config = dict(
    model='audio embedding model',
    dataset='read English sentences (LibriTTS-R)',
    train_examples=15625,
    n_mels=80,
    hop_length=160,
    input='log_mel',
    spec_augment=True,
    win_length=512,
    targets=['voice'],
    num_classes=2,
    embedding_dim=64,
    arch='transformer',
    norm='rmsnorm',
    norm_position='pre',
    activation='gelu',
    mlp_ratio=6,
    head_dim=32,
    fused_qkv=True,
    bias='all',
    qk_norm=False,
    layer_scale_init=0.01,
    parallel_block=False,
    inner_norm=False,
    drop_path=0.05,
    subsampling=4,
    layers=8,
    width=256,
    positions='learned',
    pooling='class_token',
    am_softmax_margin=0.1,
    am_softmax_scale=30,
    init='trunc_normal_002',
    residual_init='zero_last',
    optimizer='adamw',
    lr=0.002,
    beta1=0.8,
    beta2=0.999,
    eps=1e-06,
    steps=18300,
    batch_size=128,
    epochs=149.9,
    lr_schedule='cosine_restarts',
    final_lr_fraction=0.01,
    warmup_steps=360,
    weight_decay=0.03,
)
Rows from block 3, named by matrix and row number. Rows with one number belong to one neuron. Each number is 50 + 15 x the weight over the matrix's rms, rounded and kept within 0 to 99. All counts start at 0.
# fc1: MLP up (model.blocks.3.mlp.fc1.weight, 1536x256), inputs 148-184
# fc2: MLP down (model.blocks.3.mlp.fc2.weight, 256x1536, transposed), outputs 148-184
fc1.64:42 54 38 42 42 38 55 38 36 50 44 60 47 50 47 50 51 20 42 46 49 62 59 29 54 47 48 37 51 73 39 51 51 48 38 35 52
fc2.64:51 61 35 45 63 61 35 58 48 76 41 55 49 35 46 33 28 14 22 47 53 49 58 56 95 72 63 61 41 59 40 37 37 25 54 50 66
fc1.65:67 31 41 47 35 35 50 45 57 49 21 47 40 53 55 47 42 66 38 57 57 44 60 65 33 21 34 51 54 00 52 42 49 40 36 37 49
fc2.65:53 43 58 47 54 31 48 61 49 42 40 43 59 58 64 54 51 94 53 59 67 55 40 53 54 48 50 73 32 50 58 54 57 49 50 70 35
fc1.66:41 50 51 33 26 50 45 40 42 50 44 73 24 52 45 43 37 32 39 24 29 47 40 48 52 42 26 30 50 53 52 40 50 49 26 53 38
fc2.66:54 45 50 58 71 41 31 51 60 41 65 56 57 22 57 50 44 72 44 38 53 49 53 61 32 47 39 68 45 49 53 55 47 53 40 36 47
fc1.67:37 36 55 23 27 36 60 46 34 48 48 53 21 37 51 52 28 40 37 09 12 41 57 51 38 52 05 39 56 56 61 60 56 35 27 38 23
fc2.67:59 45 48 24 74 35 41 41 64 49 50 49 47 25 62 52 23 57 68 52 51 58 52 56 07 46 29 74 44 43 74 55 49 56 44 53 46
fc1.68:21 40 50 99 14 34 30 35 00 65 66 39 60 75 33 21 67 38 20 38 04 00 49 62 41 63 35 41 00 62 48 51 49 52 65 65 57
fc2.68:77 00 63 23 70 48 71 39 49 79 99 37 23 57 55 50 93 23 18 00 99 43 49 35 32 60 10 79 60 39 66 73 32 41 33 52 40
fc1.69:48 53 83 24 31 57 33 29 41 57 41 33 25 39 52 64 37 50 46 50 61 99 71 37 58 57 16 53 34 29 52 72 40 39 11 64 28
fc2.69:74 81 54 63 69 36 65 53 60 66 00 63 47 43 43 40 97 50 37 70 27 31 72 82 63 51 18 72 53 45 43 48 67 39 77 16 44
fc1.70:36 44 38 47 48 29 62 45 30 32 39 48 43 50 42 36 58 53 51 53 52 61 47 37 49 38 17 47 32 21 56 53 37 36 44 40 50
fc2.70:61 21 44 49 78 36 40 60 64 59 26 44 52 39 62 52 44 53 49 54 60 67 47 43 39 53 26 62 35 37 67 56 58 48 34 52 58
fc1.71:34 51 59 43 29 56 62 26 36 44 50 44 41 58 49 37 30 36 59 51 51 57 40 47 51 44 30 47 46 36 34 40 41 50 33 49 41
fc2.71:46 48 48 43 46 48 42 46 52 48 19 41 52 63 43 44 45 29 50 72 44 51 52 53 52 62 61 30 44 55 41 48 57 46 52 47 48
fc1.72:51 44 54 00 52 44 71 48 44 65 36 47 72 74 66 63 00 24 46 51 45 60 54 79 70 24 35 07 03 58 59 20 44 09 72 46 14
fc2.72:49 91 77 33 73 35 99 55 37 49 00 61 43 65 67 52 36 64 66 31 81 28 59 69 60 32 11 82 80 68 58 56 50 65 76 44 35
fc1.73:48 42 74 60 40 64 50 64 42 26 38 39 39 00 38 30 45 47 35 72 61 63 45 43 37 71 46 70 54 26 50 62 58 34 44 46 64
fc2.73:53 37 80 54 51 27 61 51 69 81 30 71 42 39 63 53 37 41 51 23 32 62 56 63 86 40 51 00 74 42 71 64 60 75 70 51 70
fc1.74:37 41 60 47 34 46 60 39 45 39 44 49 32 31 54 53 34 32 61 30 40 70 54 57 36 57 36 35 59 47 55 50 57 45 26 42 31
fc2.74:54 55 52 34 55 45 08 45 72 58 57 36 56 49 35 55 51 63 47 65 67 69 52 40 37 42 21 76 28 60 62 41 39 47 44 63 52
fc1.75:55 44 59 16 53 48 53 44 36 44 52 50 34 30 60 59 54 09 69 50 37 63 50 47 31 52 38 51 34 42 26 49 41 15 49 48 44
fc2.75:56 75 46 35 27 49 10 77 63 50 51 50 40 42 20 53 28 24 34 45 48 57 36 66 65 53 85 39 65 43 40 53 28 55 64 51 56
fc1.76:65 52 30 34 38 50 70 46 40 38 48 51 45 38 59 46 53 52 36 66 49 41 33 30 34 35 36 37 25 67 43 34 47 30 30 50 43
fc2.76:34 42 52 63 64 26 59 63 44 20 35 69 51 71 37 47 86 63 63 42 41 70 48 67 64 38 47 33 37 75 44 57 63 47 61 33 38
fc1.77:22 10 38 52 43 56 47 22 21 54 46 49 47 38 40 70 23 51 58 28 49 50 27 37 34 60 41 45 40 43 43 36 39 23 36 47 45
fc2.77:69 73 34 40 42 32 87 02 49 36 70 42 58 24 46 50 10 56 19 38 99 52 38 56 18 54 53 17 34 60 70 53 61 52 58 56 34
fc1.78:39 57 57 49 42 60 46 46 27 42 63 39 31 38 55 36 47 41 43 47 54 56 54 63 51 56 42 34 45 37 57 44 45 50 34 39 42
fc2.78:56 30 55 54 63 53 49 57 49 64 57 35 51 37 45 50 47 43 61 59 53 51 62 66 30 50 30 43 59 56 50 49 46 50 51 37 39
fc1.79:52 48 54 24 36 44 55 37 43 72 41 58 31 32 42 42 34 51 38 47 35 45 50 37 25 49 12 54 43 42 58 30 42 54 35 22 58
fc2.79:66 53 41 33 40 51 22 56 64 74 67 49 22 36 51 47 32 57 67 75 43 44 49 47 64 37 52 67 45 38 51 56 55 39 40 62 41
fc1.80:39 30 60 37 37 50 49 51 23 50 44 41 25 49 59 42 55 39 30 71 53 44 32 47 56 31 22 46 59 45 29 42 27 54 37 49 31
fc2.80:66 62 46 81 42 40 66 43 77 56 77 43 58 42 49 34 46 54 21 26 58 66 56 60 45 55 40 99 49 14 33 53 59 38 52 42 32
fc1.81:54 45 60 43 46 38 43 61 49 46 39 44 16 31 46 56 51 58 35 28 47 48 48 47 16 49 44 58 55 41 64 43 46 52 41 39 37
fc2.81:49 51 46 48 55 51 35 45 44 63 64 36 51 63 58 45 30 62 49 47 53 45 48 47 50 42 33 74 55 52 59 33 51 59 48 51 50
fc1.82:57 34 75 56 59 48 13 35 56 75 59 44 27 40 42 22 65 37 51 53 46 35 45 65 40 67 59 23 54 12 08 38 37 48 21 55 61
fc2.82:39 26 37 24 63 54 31 54 69 29 21 56 34 44 74 30 29 06 95 38 31 47 51 31 43 28 66 06 64 37 55 35 83 89 50 58 77
fc1.83:41 58 42 44 38 42 45 25 43 47 51 50 44 50 27 41 36 42 47 44 41 40 49 59 54 43 30 66 33 32 49 34 47 52 44 50 35
fc2.83:61 64 45 54 67 44 47 41 65 31 31 46 58 51 43 59 32 59 56 27 40 58 63 54 53 57 32 19 54 50 30 55 42 50 68 40 41
fc1.84:41 40 43 22 47 60 90 22 38 54 62 48 58 94 55 61 41 36 37 16 52 32 33 35 16 24 46 21 28 51 74 36 45 45 31 32 52
fc2.84:68 70 66 63 74 59 38 49 47 70 39 70 50 14 96 57 17 57 29 43 99 44 37 74 99 47 50 79 76 60 55 68 48 79 61 49 66
fc1.85:39 30 73 28 27 42 55 51 45 34 31 47 46 40 64 69 43 40 40 30 18 42 52 57 52 29 17 27 48 60 44 54 74 45 46 46 22
fc2.85:79 47 38 35 86 51 38 32 55 33 90 47 44 27 67 37 34 45 59 20 54 51 58 56 15 43 18 64 39 48 56 53 54 51 50 56 51
fc1.86:36 56 53 32 48 57 52 46 42 45 57 48 43 50 59 49 25 48 41 37 60 51 41 71 37 48 35 33 36 24 46 44 55 42 32 46 50
fc2.86:57 69 41 41 51 48 51 52 56 67 55 47 45 54 49 47 47 44 58 50 45 54 56 55 27 53 43 56 57 47 43 55 55 48 41 39 47
fc1.87:47 61 46 28 26 41 53 43 26 64 21 57 39 52 44 44 30 42 34 46 22 41 42 43 31 37 29 53 58 54 64 46 66 52 26 53 39
fc2.87:53 32 46 59 62 41 44 41 33 31 64 48 44 52 57 47 23 66 63 37 59 61 62 46 21 58 48 40 64 51 48 63 60 49 55 41 54
fc1.88:36 61 54 56 49 37 50 23 30 48 47 56 49 44 36 40 67 38 51 50 32 41 68 63 31 41 13 57 27 47 48 35 53 40 50 56 52
fc2.88:42 38 47 47 30 46 21 26 68 16 68 74 57 32 43 55 37 34 56 55 64 52 85 64 33 68 55 40 38 59 37 53 44 58 60 42 50
fc1.89:40 35 50 42 23 48 37 45 42 53 47 57 38 07 55 56 53 54 47 52 53 69 45 41 34 49 29 57 35 31 38 43 59 38 17 59 51
fc2.89:58 34 47 59 57 65 52 41 62 09 50 58 58 77 73 51 60 81 51 43 67 47 38 73 69 52 29 42 43 41 36 41 43 54 50 28 41
fc1.90:41 64 54 38 35 37 46 46 43 39 51 51 44 52 31 34 40 41 50 43 49 43 39 62 29 43 47 43 44 33 61 40 52 36 42 49 42
fc2.90:58 19 57 44 73 55 66 48 47 70 54 26 47 64 53 35 52 36 69 45 68 11 73 26 15 62 56 50 69 51 59 35 35 48 52 51 43
fc1.91:28 37 35 22 38 44 43 26 37 64 47 50 27 54 44 32 38 42 50 27 38 47 47 45 43 36 20 24 48 61 45 44 51 29 35 53 36
fc2.91:62 27 35 39 83 62 17 62 50 40 79 45 59 29 57 53 32 72 71 47 59 34 36 65 15 42 51 49 44 42 61 52 44 44 41 37 41
fc1.92:49 44 44 38 38 44 54 45 41 38 43 45 43 10 42 50 42 49 44 52 45 53 46 45 45 46 43 41 46 32 50 38 57 42 52 48 43
fc2.92:59 50 38 44 55 63 60 55 59 66 44 43 49 51 45 45 45 59 57 49 52 53 52 48 43 52 41 67 45 50 42 50 55 43 59 42 48
fc1.93:56 62 51 36 31 55 45 41 59 49 65 61 35 38 24 16 54 48 37 24 56 76 55 46 53 62 40 30 15 53 28 53 51 58 33 37 53
fc2.93:55 54 63 85 46 74 44 64 73 60 95 45 57 47 53 56 81 73 56 16 65 57 50 47 90 52 25 33 46 58 70 74 46 35 52 45 44
fc1.94:54 35 65 45 48 48 56 30 32 52 52 40 47 47 51 34 61 53 68 53 54 51 59 52 37 47 37 54 53 44 38 49 42 52 53 55 42
fc2.94:21 57 79 74 50 70 48 71 42 40 39 09 42 55 45 46 56 37 51 34 33 23 79 47 66 71 63 51 48 38 53 45 89 59 22 69 59
fc1.95:50 54 53 37 50 56 49 40 42 40 56 52 35 37 44 38 40 49 39 48 52 63 53 61 39 44 52 40 50 24 52 48 57 33 36 45 53
fc2.95:56 45 52 44 66 56 42 53 61 65 51 47 43 49 37 48 39 44 66 69 49 47 49 46 26 49 39 59 45 52 42 52 56 49 59 25 46
fc1.96:54 49 51 24 25 30 49 44 42 60 45 54 23 43 53 46 37 44 39 31 33 38 38 61 37 54 39 50 49 62 58 52 40 42 30 47 35
fc2.96:57 41 64 40 69 35 39 30 56 52 32 44 42 42 28 51 25 37 47 35 60 56 42 17 12 51 30 61 47 55 61 51 45 56 43 42 56
fc1.97:50 46 45 32 20 40 49 36 34 50 42 52 47 44 55 55 47 57 38 40 48 48 36 43 38 36 23 64 48 26 51 36 51 44 42 42 38
fc2.97:57 48 43 46 55 59 25 60 53 50 57 27 55 47 80 45 53 95 54 41 54 52 60 46 00 50 37 58 48 48 56 50 48 40 59 57 46
fc1.98:42 30 37 40 38 45 03 58 34 47 55 37 74 32 44 61 49 67 17 31 56 58 48 29 16 50 22 54 43 51 67 65 54 31 56 44 55
fc2.98:62 99 56 33 30 44 26 26 86 76 32 77 58 36 56 55 66 80 17 84 19 56 48 92 80 64 88 10 50 50 28 33 37 63 58 48 50
fc1.99:48 29 40 33 51 34 51 31 25 53 43 34 29 37 46 39 61 42 68 52 43 63 59 43 13 49 29 34 29 31 24 33 34 05 44 58 58
fc2.99:41 49 51 46 37 51 21 76 52 46 51 38 46 65 37 49 19 31 51 47 32 63 51 61 45 59 61 50 47 36 38 50 68 55 75 59 50
fc1.100:35 50 59 52 62 59 36 52 48 45 54 48 38 36 42 44 45 44 40 37 58 59 53 65 40 59 55 34 43 26 53 51 55 29 30 50 68
fc2.100:55 62 44 54 75 34 44 58 69 91 24 60 48 53 38 50 57 59 63 61 50 52 49 54 26 46 44 38 61 50 35 69 80 62 59 20 47
fc1.101:26 24 44 40 35 33 40 26 20 57 50 41 30 31 48 45 60 25 50 45 31 56 37 21 00 54 25 70 33 46 43 33 38 32 42 46 58
fc2.101:60 53 54 32 50 51 04 32 68 51 80 26 59 44 88 45 69 84 54 42 62 56 58 33 60 47 24 87 11 55 65 36 29 47 66 47 66
fc1.102:45 51 56 29 28 47 32 39 37 33 63 57 39 30 53 39 63 57 44 40 43 58 48 38 10 50 20 49 29 47 44 47 34 36 71 49 37
fc2.102:40 79 41 50 15 70 15 55 53 40 59 37 48 42 38 41 59 91 49 70 55 54 64 40 14 69 54 41 62 46 64 59 43 34 31 64 37
fc1.103:67 51 48 40 41 58 36 55 57 46 24 42 43 19 78 55 24 61 42 58 75 74 56 66 28 44 26 56 27 30 69 37 38 24 40 65 53
fc2.103:38 47 49 54 28 48 40 73 42 51 35 58 65 51 74 58 26 80 80 20 60 54 33 59 94 49 23 52 37 40 53 55 35 57 40 73 39
fc1.104:49 37 44 32 45 37 61 46 48 34 52 37 48 24 62 59 44 57 39 52 58 51 39 45 48 33 33 70 49 54 30 34 60 38 38 35 27
fc2.104:49 50 57 41 71 52 42 46 59 23 48 77 40 53 43 65 75 82 66 09 15 20 25 53 76 44 43 52 18 43 43 27 55 37 54 63 67
fc1.105:52 51 61 39 41 44 43 49 46 58 49 44 31 65 58 50 48 54 54 40 51 66 44 54 22 53 33 50 52 60 61 54 41 54 32 59 36
fc2.105:54 53 33 52 29 49 64 42 75 54 58 48 58 47 38 63 36 54 57 44 36 44 48 35 48 56 39 38 45 56 42 71 45 47 53 36 62
fc1.106:49 38 54 33 31 53 46 61 34 48 42 25 59 23 70 52 63 44 61 61 42 51 49 41 23 54 29 51 31 39 58 40 49 00 77 41 61
fc2.106:14 68 56 45 24 16 50 65 35 15 46 20 47 99 32 69 25 00 40 52 54 62 43 99 62 45 58 49 39 45 33 57 73 43 36 64 56
fc1.107:40 49 50 37 39 53 39 45 37 42 44 47 43 43 41 41 41 45 45 45 44 50 36 48 43 45 30 40 42 31 48 39 51 48 59 47 42
fc2.107:62 47 45 41 67 49 54 61 57 41 51 49 53 33 40 58 49 63 60 60 50 68 46 51 50 42 39 48 33 39 50 55 49 38 47 44 63
fc1.108:50 43 43 31 37 53 59 51 41 39 43 49 44 03 40 45 54 53 57 38 58 56 56 47 59 49 38 41 47 35 43 50 54 33 43 53 50
fc2.108:64 58 51 40 56 75 42 54 55 52 70 20 53 72 34 48 47 73 59 67 60 58 51 62 21 40 13 48 53 48 54 40 62 57 30 37 40
fc1.109:57 50 39 25 26 38 68 33 53 49 42 57 27 40 52 47 44 45 44 34 18 59 43 49 48 43 18 47 41 42 46 45 52 53 40 41 33
fc2.109:59 46 45 53 58 50 43 42 53 38 51 44 45 54 51 49 39 40 40 54 59 48 51 59 29 52 38 50 53 51 49 52 55 45 52 48 46
fc1.110:40 43 47 52 38 55 25 55 47 25 38 48 43 05 39 53 39 52 44 41 51 58 25 56 35 61 59 55 29 30 51 51 58 26 34 44 51
fc2.110:47 64 39 48 63 55 44 50 43 59 71 42 55 74 45 49 46 49 59 41 66 51 50 63 42 46 19 54 59 48 61 63 60 50 58 52 49
fc1.111:64 40 51 42 47 36 61 45 52 37 47 48 34 38 58 51 58 54 53 45 45 60 46 47 34 41 46 65 42 25 41 43 46 21 41 51 43
fc2.111:45 75 45 47 36 44 20 59 59 76 53 39 57 60 31 59 17 34 67 36 46 42 26 67 48 59 41 66 49 44 57 48 66 45 26 67 55
fc1.112:53 36 57 37 50 44 40 41 49 66 45 61 42 34 55 65 33 56 36 40 68 93 57 35 48 60 28 58 33 31 55 50 26 24 18 56 50
fc2.112:62 73 60 57 32 61 63 52 50 26 40 77 49 23 82 54 19 65 63 61 51 44 50 59 99 47 42 50 64 54 54 37 57 44 38 51 49
fc1.113:41 49 48 32 30 30 55 27 29 62 31 38 44 33 50 39 46 49 39 45 54 49 34 57 19 42 18 61 48 51 33 43 28 35 43 45 52
fc2.113:40 57 52 43 58 41 30 72 50 64 46 39 49 37 61 52 46 21 61 48 46 50 61 53 45 59 55 71 44 33 56 46 53 53 41 55 59
fc1.114:40 45 30 22 26 47 63 14 53 45 46 38 40 59 28 41 45 58 53 38 32 59 56 41 27 32 29 36 52 43 39 39 68 33 26 57 29
fc2.114:41 46 67 51 42 67 29 60 61 51 95 18 44 55 45 55 61 18 62 81 37 51 59 13 31 50 60 77 74 48 45 59 74 35 44 88 54
fc1.115:73 36 48 37 25 31 62 34 64 44 20 37 47 52 72 60 35 69 31 44 64 51 52 72 25 30 34 80 34 02 45 30 22 27 49 49 61
fc2.115:66 24 46 43 63 33 55 65 36 26 39 35 60 55 71 58 36 74 80 61 51 54 36 53 77 54 34 52 46 30 77 56 38 64 40 60 32
fc1.116:46 53 43 35 18 34 88 35 45 38 39 49 37 42 51 40 61 60 35 38 42 64 28 68 51 40 11 64 67 59 56 38 68 56 36 58 43
fc2.116:17 57 43 49 41 50 41 38 70 42 58 40 45 56 64 58 24 00 51 56 65 40 49 57 20 59 52 45 69 69 50 38 54 53 53 54 55
fc1.117:18 48 53 54 39 46 50 51 41 49 53 62 45 62 68 64 33 46 49 43 40 29 38 47 19 23 47 19 56 42 28 41 31 40 48 43 60
fc2.117:60 07 72 29 49 65 20 63 28 00 57 80 44 46 43 41 42 49 54 22 64 43 47 81 95 48 68 87 81 43 68 40 72 68 20 55 52
fc1.118:26 46 59 36 41 56 54 42 40 37 45 44 34 34 39 46 45 40 47 33 46 53 59 57 37 52 42 33 45 39 42 52 53 31 27 47 44
fc2.118:60 60 40 53 56 45 50 52 72 83 22 40 47 29 48 53 29 40 65 38 42 52 63 71 42 46 49 71 52 51 37 56 41 58 44 42 47
fc1.119:44 41 51 42 23 58 55 33 45 59 52 51 45 34 38 44 45 55 62 46 44 40 50 47 53 63 44 46 53 34 41 37 50 35 44 57 61
fc2.119:66 61 54 62 39 65 57 35 42 09 63 41 50 41 49 53 46 03 49 57 63 39 63 62 32 49 42 58 39 60 30 35 46 61 58 49 37
fc1.120:52 43 47 38 28 40 56 43 42 58 38 48 33 38 53 44 36 41 43 31 35 36 51 46 44 25 29 47 60 55 62 47 62 43 27 58 35
fc2.120:62 33 49 54 71 49 35 32 55 38 88 39 52 29 59 52 41 43 49 33 61 52 58 46 19 50 37 62 50 52 54 51 47 48 47 50 55
fc1.121:48 68 53 39 48 71 47 51 29 14 40 13 42 12 50 37 13 42 46 69 39 71 33 70 57 48 34 37 26 60 70 66 72 55 48 52 58
fc2.121:36 49 60 40 72 50 72 48 41 74 40 48 41 82 26 50 42 37 49 45 53 51 59 56 60 50 41 63 23 34 64 61 75 54 34 55 52
fc1.122:42 70 53 28 39 35 53 35 42 45 47 44 42 50 44 31 36 36 41 39 42 36 45 63 50 36 46 56 28 35 47 44 46 39 41 40 39
fc2.122:56 40 49 38 53 59 50 45 52 53 59 54 54 60 48 45 49 39 62 36 44 52 51 76 43 61 57 50 49 48 59 62 53 50 46 53 46
fc1.123:43 46 48 35 40 45 68 36 35 57 54 43 42 47 36 40 56 34 57 32 46 41 60 48 33 43 31 38 56 45 51 29 38 41 37 65 39
fc2.123:56 52 54 47 53 42 34 31 53 42 74 43 53 44 64 48 41 34 47 50 49 50 59 59 45 44 66 49 54 46 57 50 50 53 46 47 50
fc1.124:44 46 46 27 33 56 54 45 38 42 56 58 41 25 46 46 33 31 45 43 30 49 44 56 37 47 21 46 54 48 60 40 70 51 40 51 41
fc2.124:64 43 40 51 65 63 62 47 56 40 74 28 58 47 51 50 31 40 54 57 65 51 57 63 22 52 27 39 66 70 55 42 43 50 49 51 51
fc1.125:50 51 40 44 43 41 49 35 40 45 44 49 40 54 53 50 43 51 45 58 55 52 47 52 30 42 19 63 09 23 58 48 41 36 47 58 57
fc2.125:58 70 62 41 47 48 25 64 53 24 94 43 59 22 60 58 43 44 67 68 44 52 26 35 58 60 21 63 42 49 59 54 61 52 45 64 35
fc1.126:43 43 39 37 25 52 42 53 38 31 42 49 45 35 47 46 41 54 45 46 58 58 36 59 41 47 46 32 44 49 44 36 52 35 42 45 39
fc2.126:36 71 37 52 54 67 56 51 57 47 49 50 57 50 56 52 50 68 69 44 62 56 53 50 30 45 49 72 57 47 45 50 48 42 55 43 50
fc1.127:58 25 72 57 61 73 33 66 43 39 24 25 34 26 68 47 47 27 33 63 53 82 45 47 48 54 53 72 62 10 55 61 44 52 30 40 60
fc2.127:50 31 66 67 79 38 72 56 65 89 09 65 57 51 59 59 31 61 45 59 15 42 66 48 77 35 67 14 57 51 36 42 55 48 28 54 79
fc1.128:45 22 39 19 49 67 40 61 48 02 34 44 64 41 40 66 16 49 41 53 60 45 31 32 02 52 51 43 00 46 66 64 76 00 36 34 48
fc2.128:34 99 40 32 37 68 41 20 60 69 60 63 60 62 54 48 94 54 46 61 63 45 63 90 84 85 38 26 70 26 59 49 11 49 41 55 52
fc1.129:48 42 48 25 32 61 43 46 33 29 47 49 45 28 51 65 42 47 45 58 61 74 52 56 26 57 37 32 39 51 25 45 56 37 28 61 47
fc2.129:52 56 32 56 55 56 30 51 60 75 29 48 62 71 55 52 19 53 62 35 48 39 55 58 54 45 19 78 44 42 44 41 63 36 40 49 31
fc1.130:33 67 52 21 22 72 75 46 38 47 56 47 43 70 42 44 40 43 58 32 07 48 69 81 85 58 13 16 36 74 59 57 85 46 47 62 26
fc2.130:41 89 14 29 23 68 85 51 72 36 39 36 42 81 00 58 48 33 34 92 29 43 65 65 06 73 16 58 80 49 42 32 37 40 70 19 42
fc1.131:36 50 48 56 56 55 52 21 40 58 29 58 57 50 26 31 39 36 54 46 33 49 61 62 53 55 65 14 31 44 44 29 49 15 30 60 76
fc2.131:31 38 59 73 49 43 45 62 27 60 00 99 60 36 30 43 67 33 48 37 66 89 46 63 52 33 55 06 99 27 21 70 48 59 90 53 58
fc1.132:46 42 42 41 27 51 47 57 43 29 49 46 52 27 59 43 47 69 45 32 44 54 48 49 58 44 36 51 49 41 43 47 50 44 45 36 50
fc2.132:32 66 47 64 42 81 66 54 61 49 66 41 56 57 54 51 50 59 65 64 57 63 66 58 40 47 45 42 59 48 59 62 65 44 54 51 42
fc1.133:49 35 52 27 47 48 00 67 54 42 38 41 57 18 46 59 25 33 52 41 44 69 54 31 20 40 44 53 12 27 45 41 58 37 53 33 50
fc2.133:65 93 45 34 45 51 52 41 55 48 38 42 47 48 35 45 26 65 62 65 53 35 50 87 52 34 77 21 23 54 37 36 21 67 42 52 40
fc1.134:61 50 47 31 20 51 53 35 34 52 39 34 40 41 48 18 51 58 50 62 30 57 56 58 55 44 32 34 30 47 42 40 36 39 44 44 32
fc2.134:66 54 56 45 48 71 43 45 88 27 63 25 26 46 56 44 35 40 35 62 36 41 39 51 40 46 19 64 55 29 40 47 75 61 17 59 69
fc1.135:35 55 34 53 55 47 32 56 42 24 75 27 59 00 53 45 40 49 61 35 25 40 27 54 48 43 45 29 46 57 14 50 74 41 67 57 53
fc2.135:17 56 79 44 42 75 79 74 36 52 64 16 31 60 23 32 60 39 83 60 62 45 68 30 27 48 61 64 80 44 34 41 74 56 51 57 67
fc1.136:46 53 59 51 47 53 54 47 38 61 58 58 48 56 49 46 45 54 61 48 18 51 45 46 27 47 34 38 47 38 47 50 49 53 48 54 39
fc2.136:37 49 62 45 64 36 76 37 51 32 33 49 51 53 26 53 61 33 40 53 45 48 56 74 16 64 67 46 53 62 52 56 53 35 20 46 66
fc1.137:41 46 44 25 34 43 54 47 42 47 56 52 44 36 51 52 33 38 44 62 55 55 45 44 32 39 29 62 37 43 43 35 61 36 33 50 44
fc2.137:58 45 47 28 44 46 26 51 55 35 70 56 50 28 63 58 47 58 61 46 52 46 44 52 52 53 30 59 47 54 46 44 48 42 47 36 40
fc1.138:23 46 64 27 53 70 55 45 43 67 50 38 46 43 50 52 32 37 50 60 64 45 48 52 40 44 36 43 46 57 58 50 51 35 41 64 52
fc2.138:50 36 59 11 83 60 77 40 59 46 68 61 39 70 35 39 86 72 74 61 50 64 65 25 33 52 66 65 79 45 41 48 82 66 39 64 75
fc1.139:48 30 62 15 33 42 62 55 51 35 52 49 31 09 72 62 41 34 43 41 58 55 45 44 54 38 35 40 43 29 31 44 36 18 41 51 35
fc2.139:38 75 48 42 61 51 48 45 40 89 29 35 50 60 26 40 18 34 40 53 53 52 60 76 30 54 38 70 55 42 54 38 73 51 52 54 43
fc1.140:41 62 66 56 46 29 33 33 39 85 53 34 31 40 47 43 47 40 43 63 62 42 34 60 37 46 28 49 49 30 38 26 41 65 53 40 38
fc2.140:44 67 64 38 44 39 41 57 40 81 17 66 43 45 43 51 48 42 68 66 39 55 56 56 56 51 55 43 57 20 77 44 79 45 45 57 54
fc1.141:44 49 48 40 43 56 47 36 48 26 43 47 46 54 44 48 46 38 49 54 68 57 56 61 45 54 42 54 48 29 40 52 51 36 34 55 58
fc2.141:59 32 57 49 37 56 37 66 64 49 37 45 46 23 43 55 37 39 62 53 51 57 48 35 46 52 30 59 64 43 45 40 53 46 38 46 45
fc1.142:43 47 67 32 20 66 44 54 37 42 39 21 43 03 46 53 30 69 39 46 61 79 32 55 00 65 37 45 20 47 63 70 53 08 23 28 54
fc2.142:45 91 31 19 21 32 04 47 65 63 64 66 55 87 42 54 42 50 63 69 18 88 82 77 86 45 15 20 23 50 45 70 47 38 45 37 22
fc1.143:43 45 62 40 40 58 50 37 29 51 52 45 32 41 44 39 51 47 59 36 29 61 60 44 45 40 29 28 46 49 45 49 53 48 29 62 34
fc2.143:56 38 49 51 54 47 41 47 52 39 78 43 56 26 48 50 28 60 49 54 58 51 51 47 09 49 26 72 50 62 60 50 55 51 43 40 51
fc1.144:41 50 54 31 37 48 51 44 41 38 54 46 43 41 45 50 38 49 47 42 57 50 45 53 39 43 35 37 45 35 45 45 54 37 45 45 42
fc2.144:48 40 50 55 58 70 48 52 44 50 47 19 43 39 59 51 36 43 74 53 27 48 68 58 32 42 40 72 44 30 46 55 45 49 35 50 35
fc1.145:23 67 51 11 38 46 67 49 27 39 67 45 88 11 55 57 21 07 70 55 77 70 27 69 46 32 48 09 24 81 00 28 83 17 28 43 03
fc2.145:42 55 67 47 99 32 59 75 57 45 29 96 50 57 42 51 62 91 69 71 52 65 65 55 68 00 57 23 46 63 70 52 35 46 57 62 63
fc1.146:67 52 61 11 42 40 39 27 61 47 54 68 38 49 33 63 34 44 47 39 43 52 48 40 41 40 30 43 63 54 61 46 41 70 47 29 50
fc2.146:71 74 34 51 87 36 55 43 44 64 52 22 39 66 25 56 45 06 99 48 50 49 44 74 36 46 68 49 33 34 58 64 34 29 41 67 65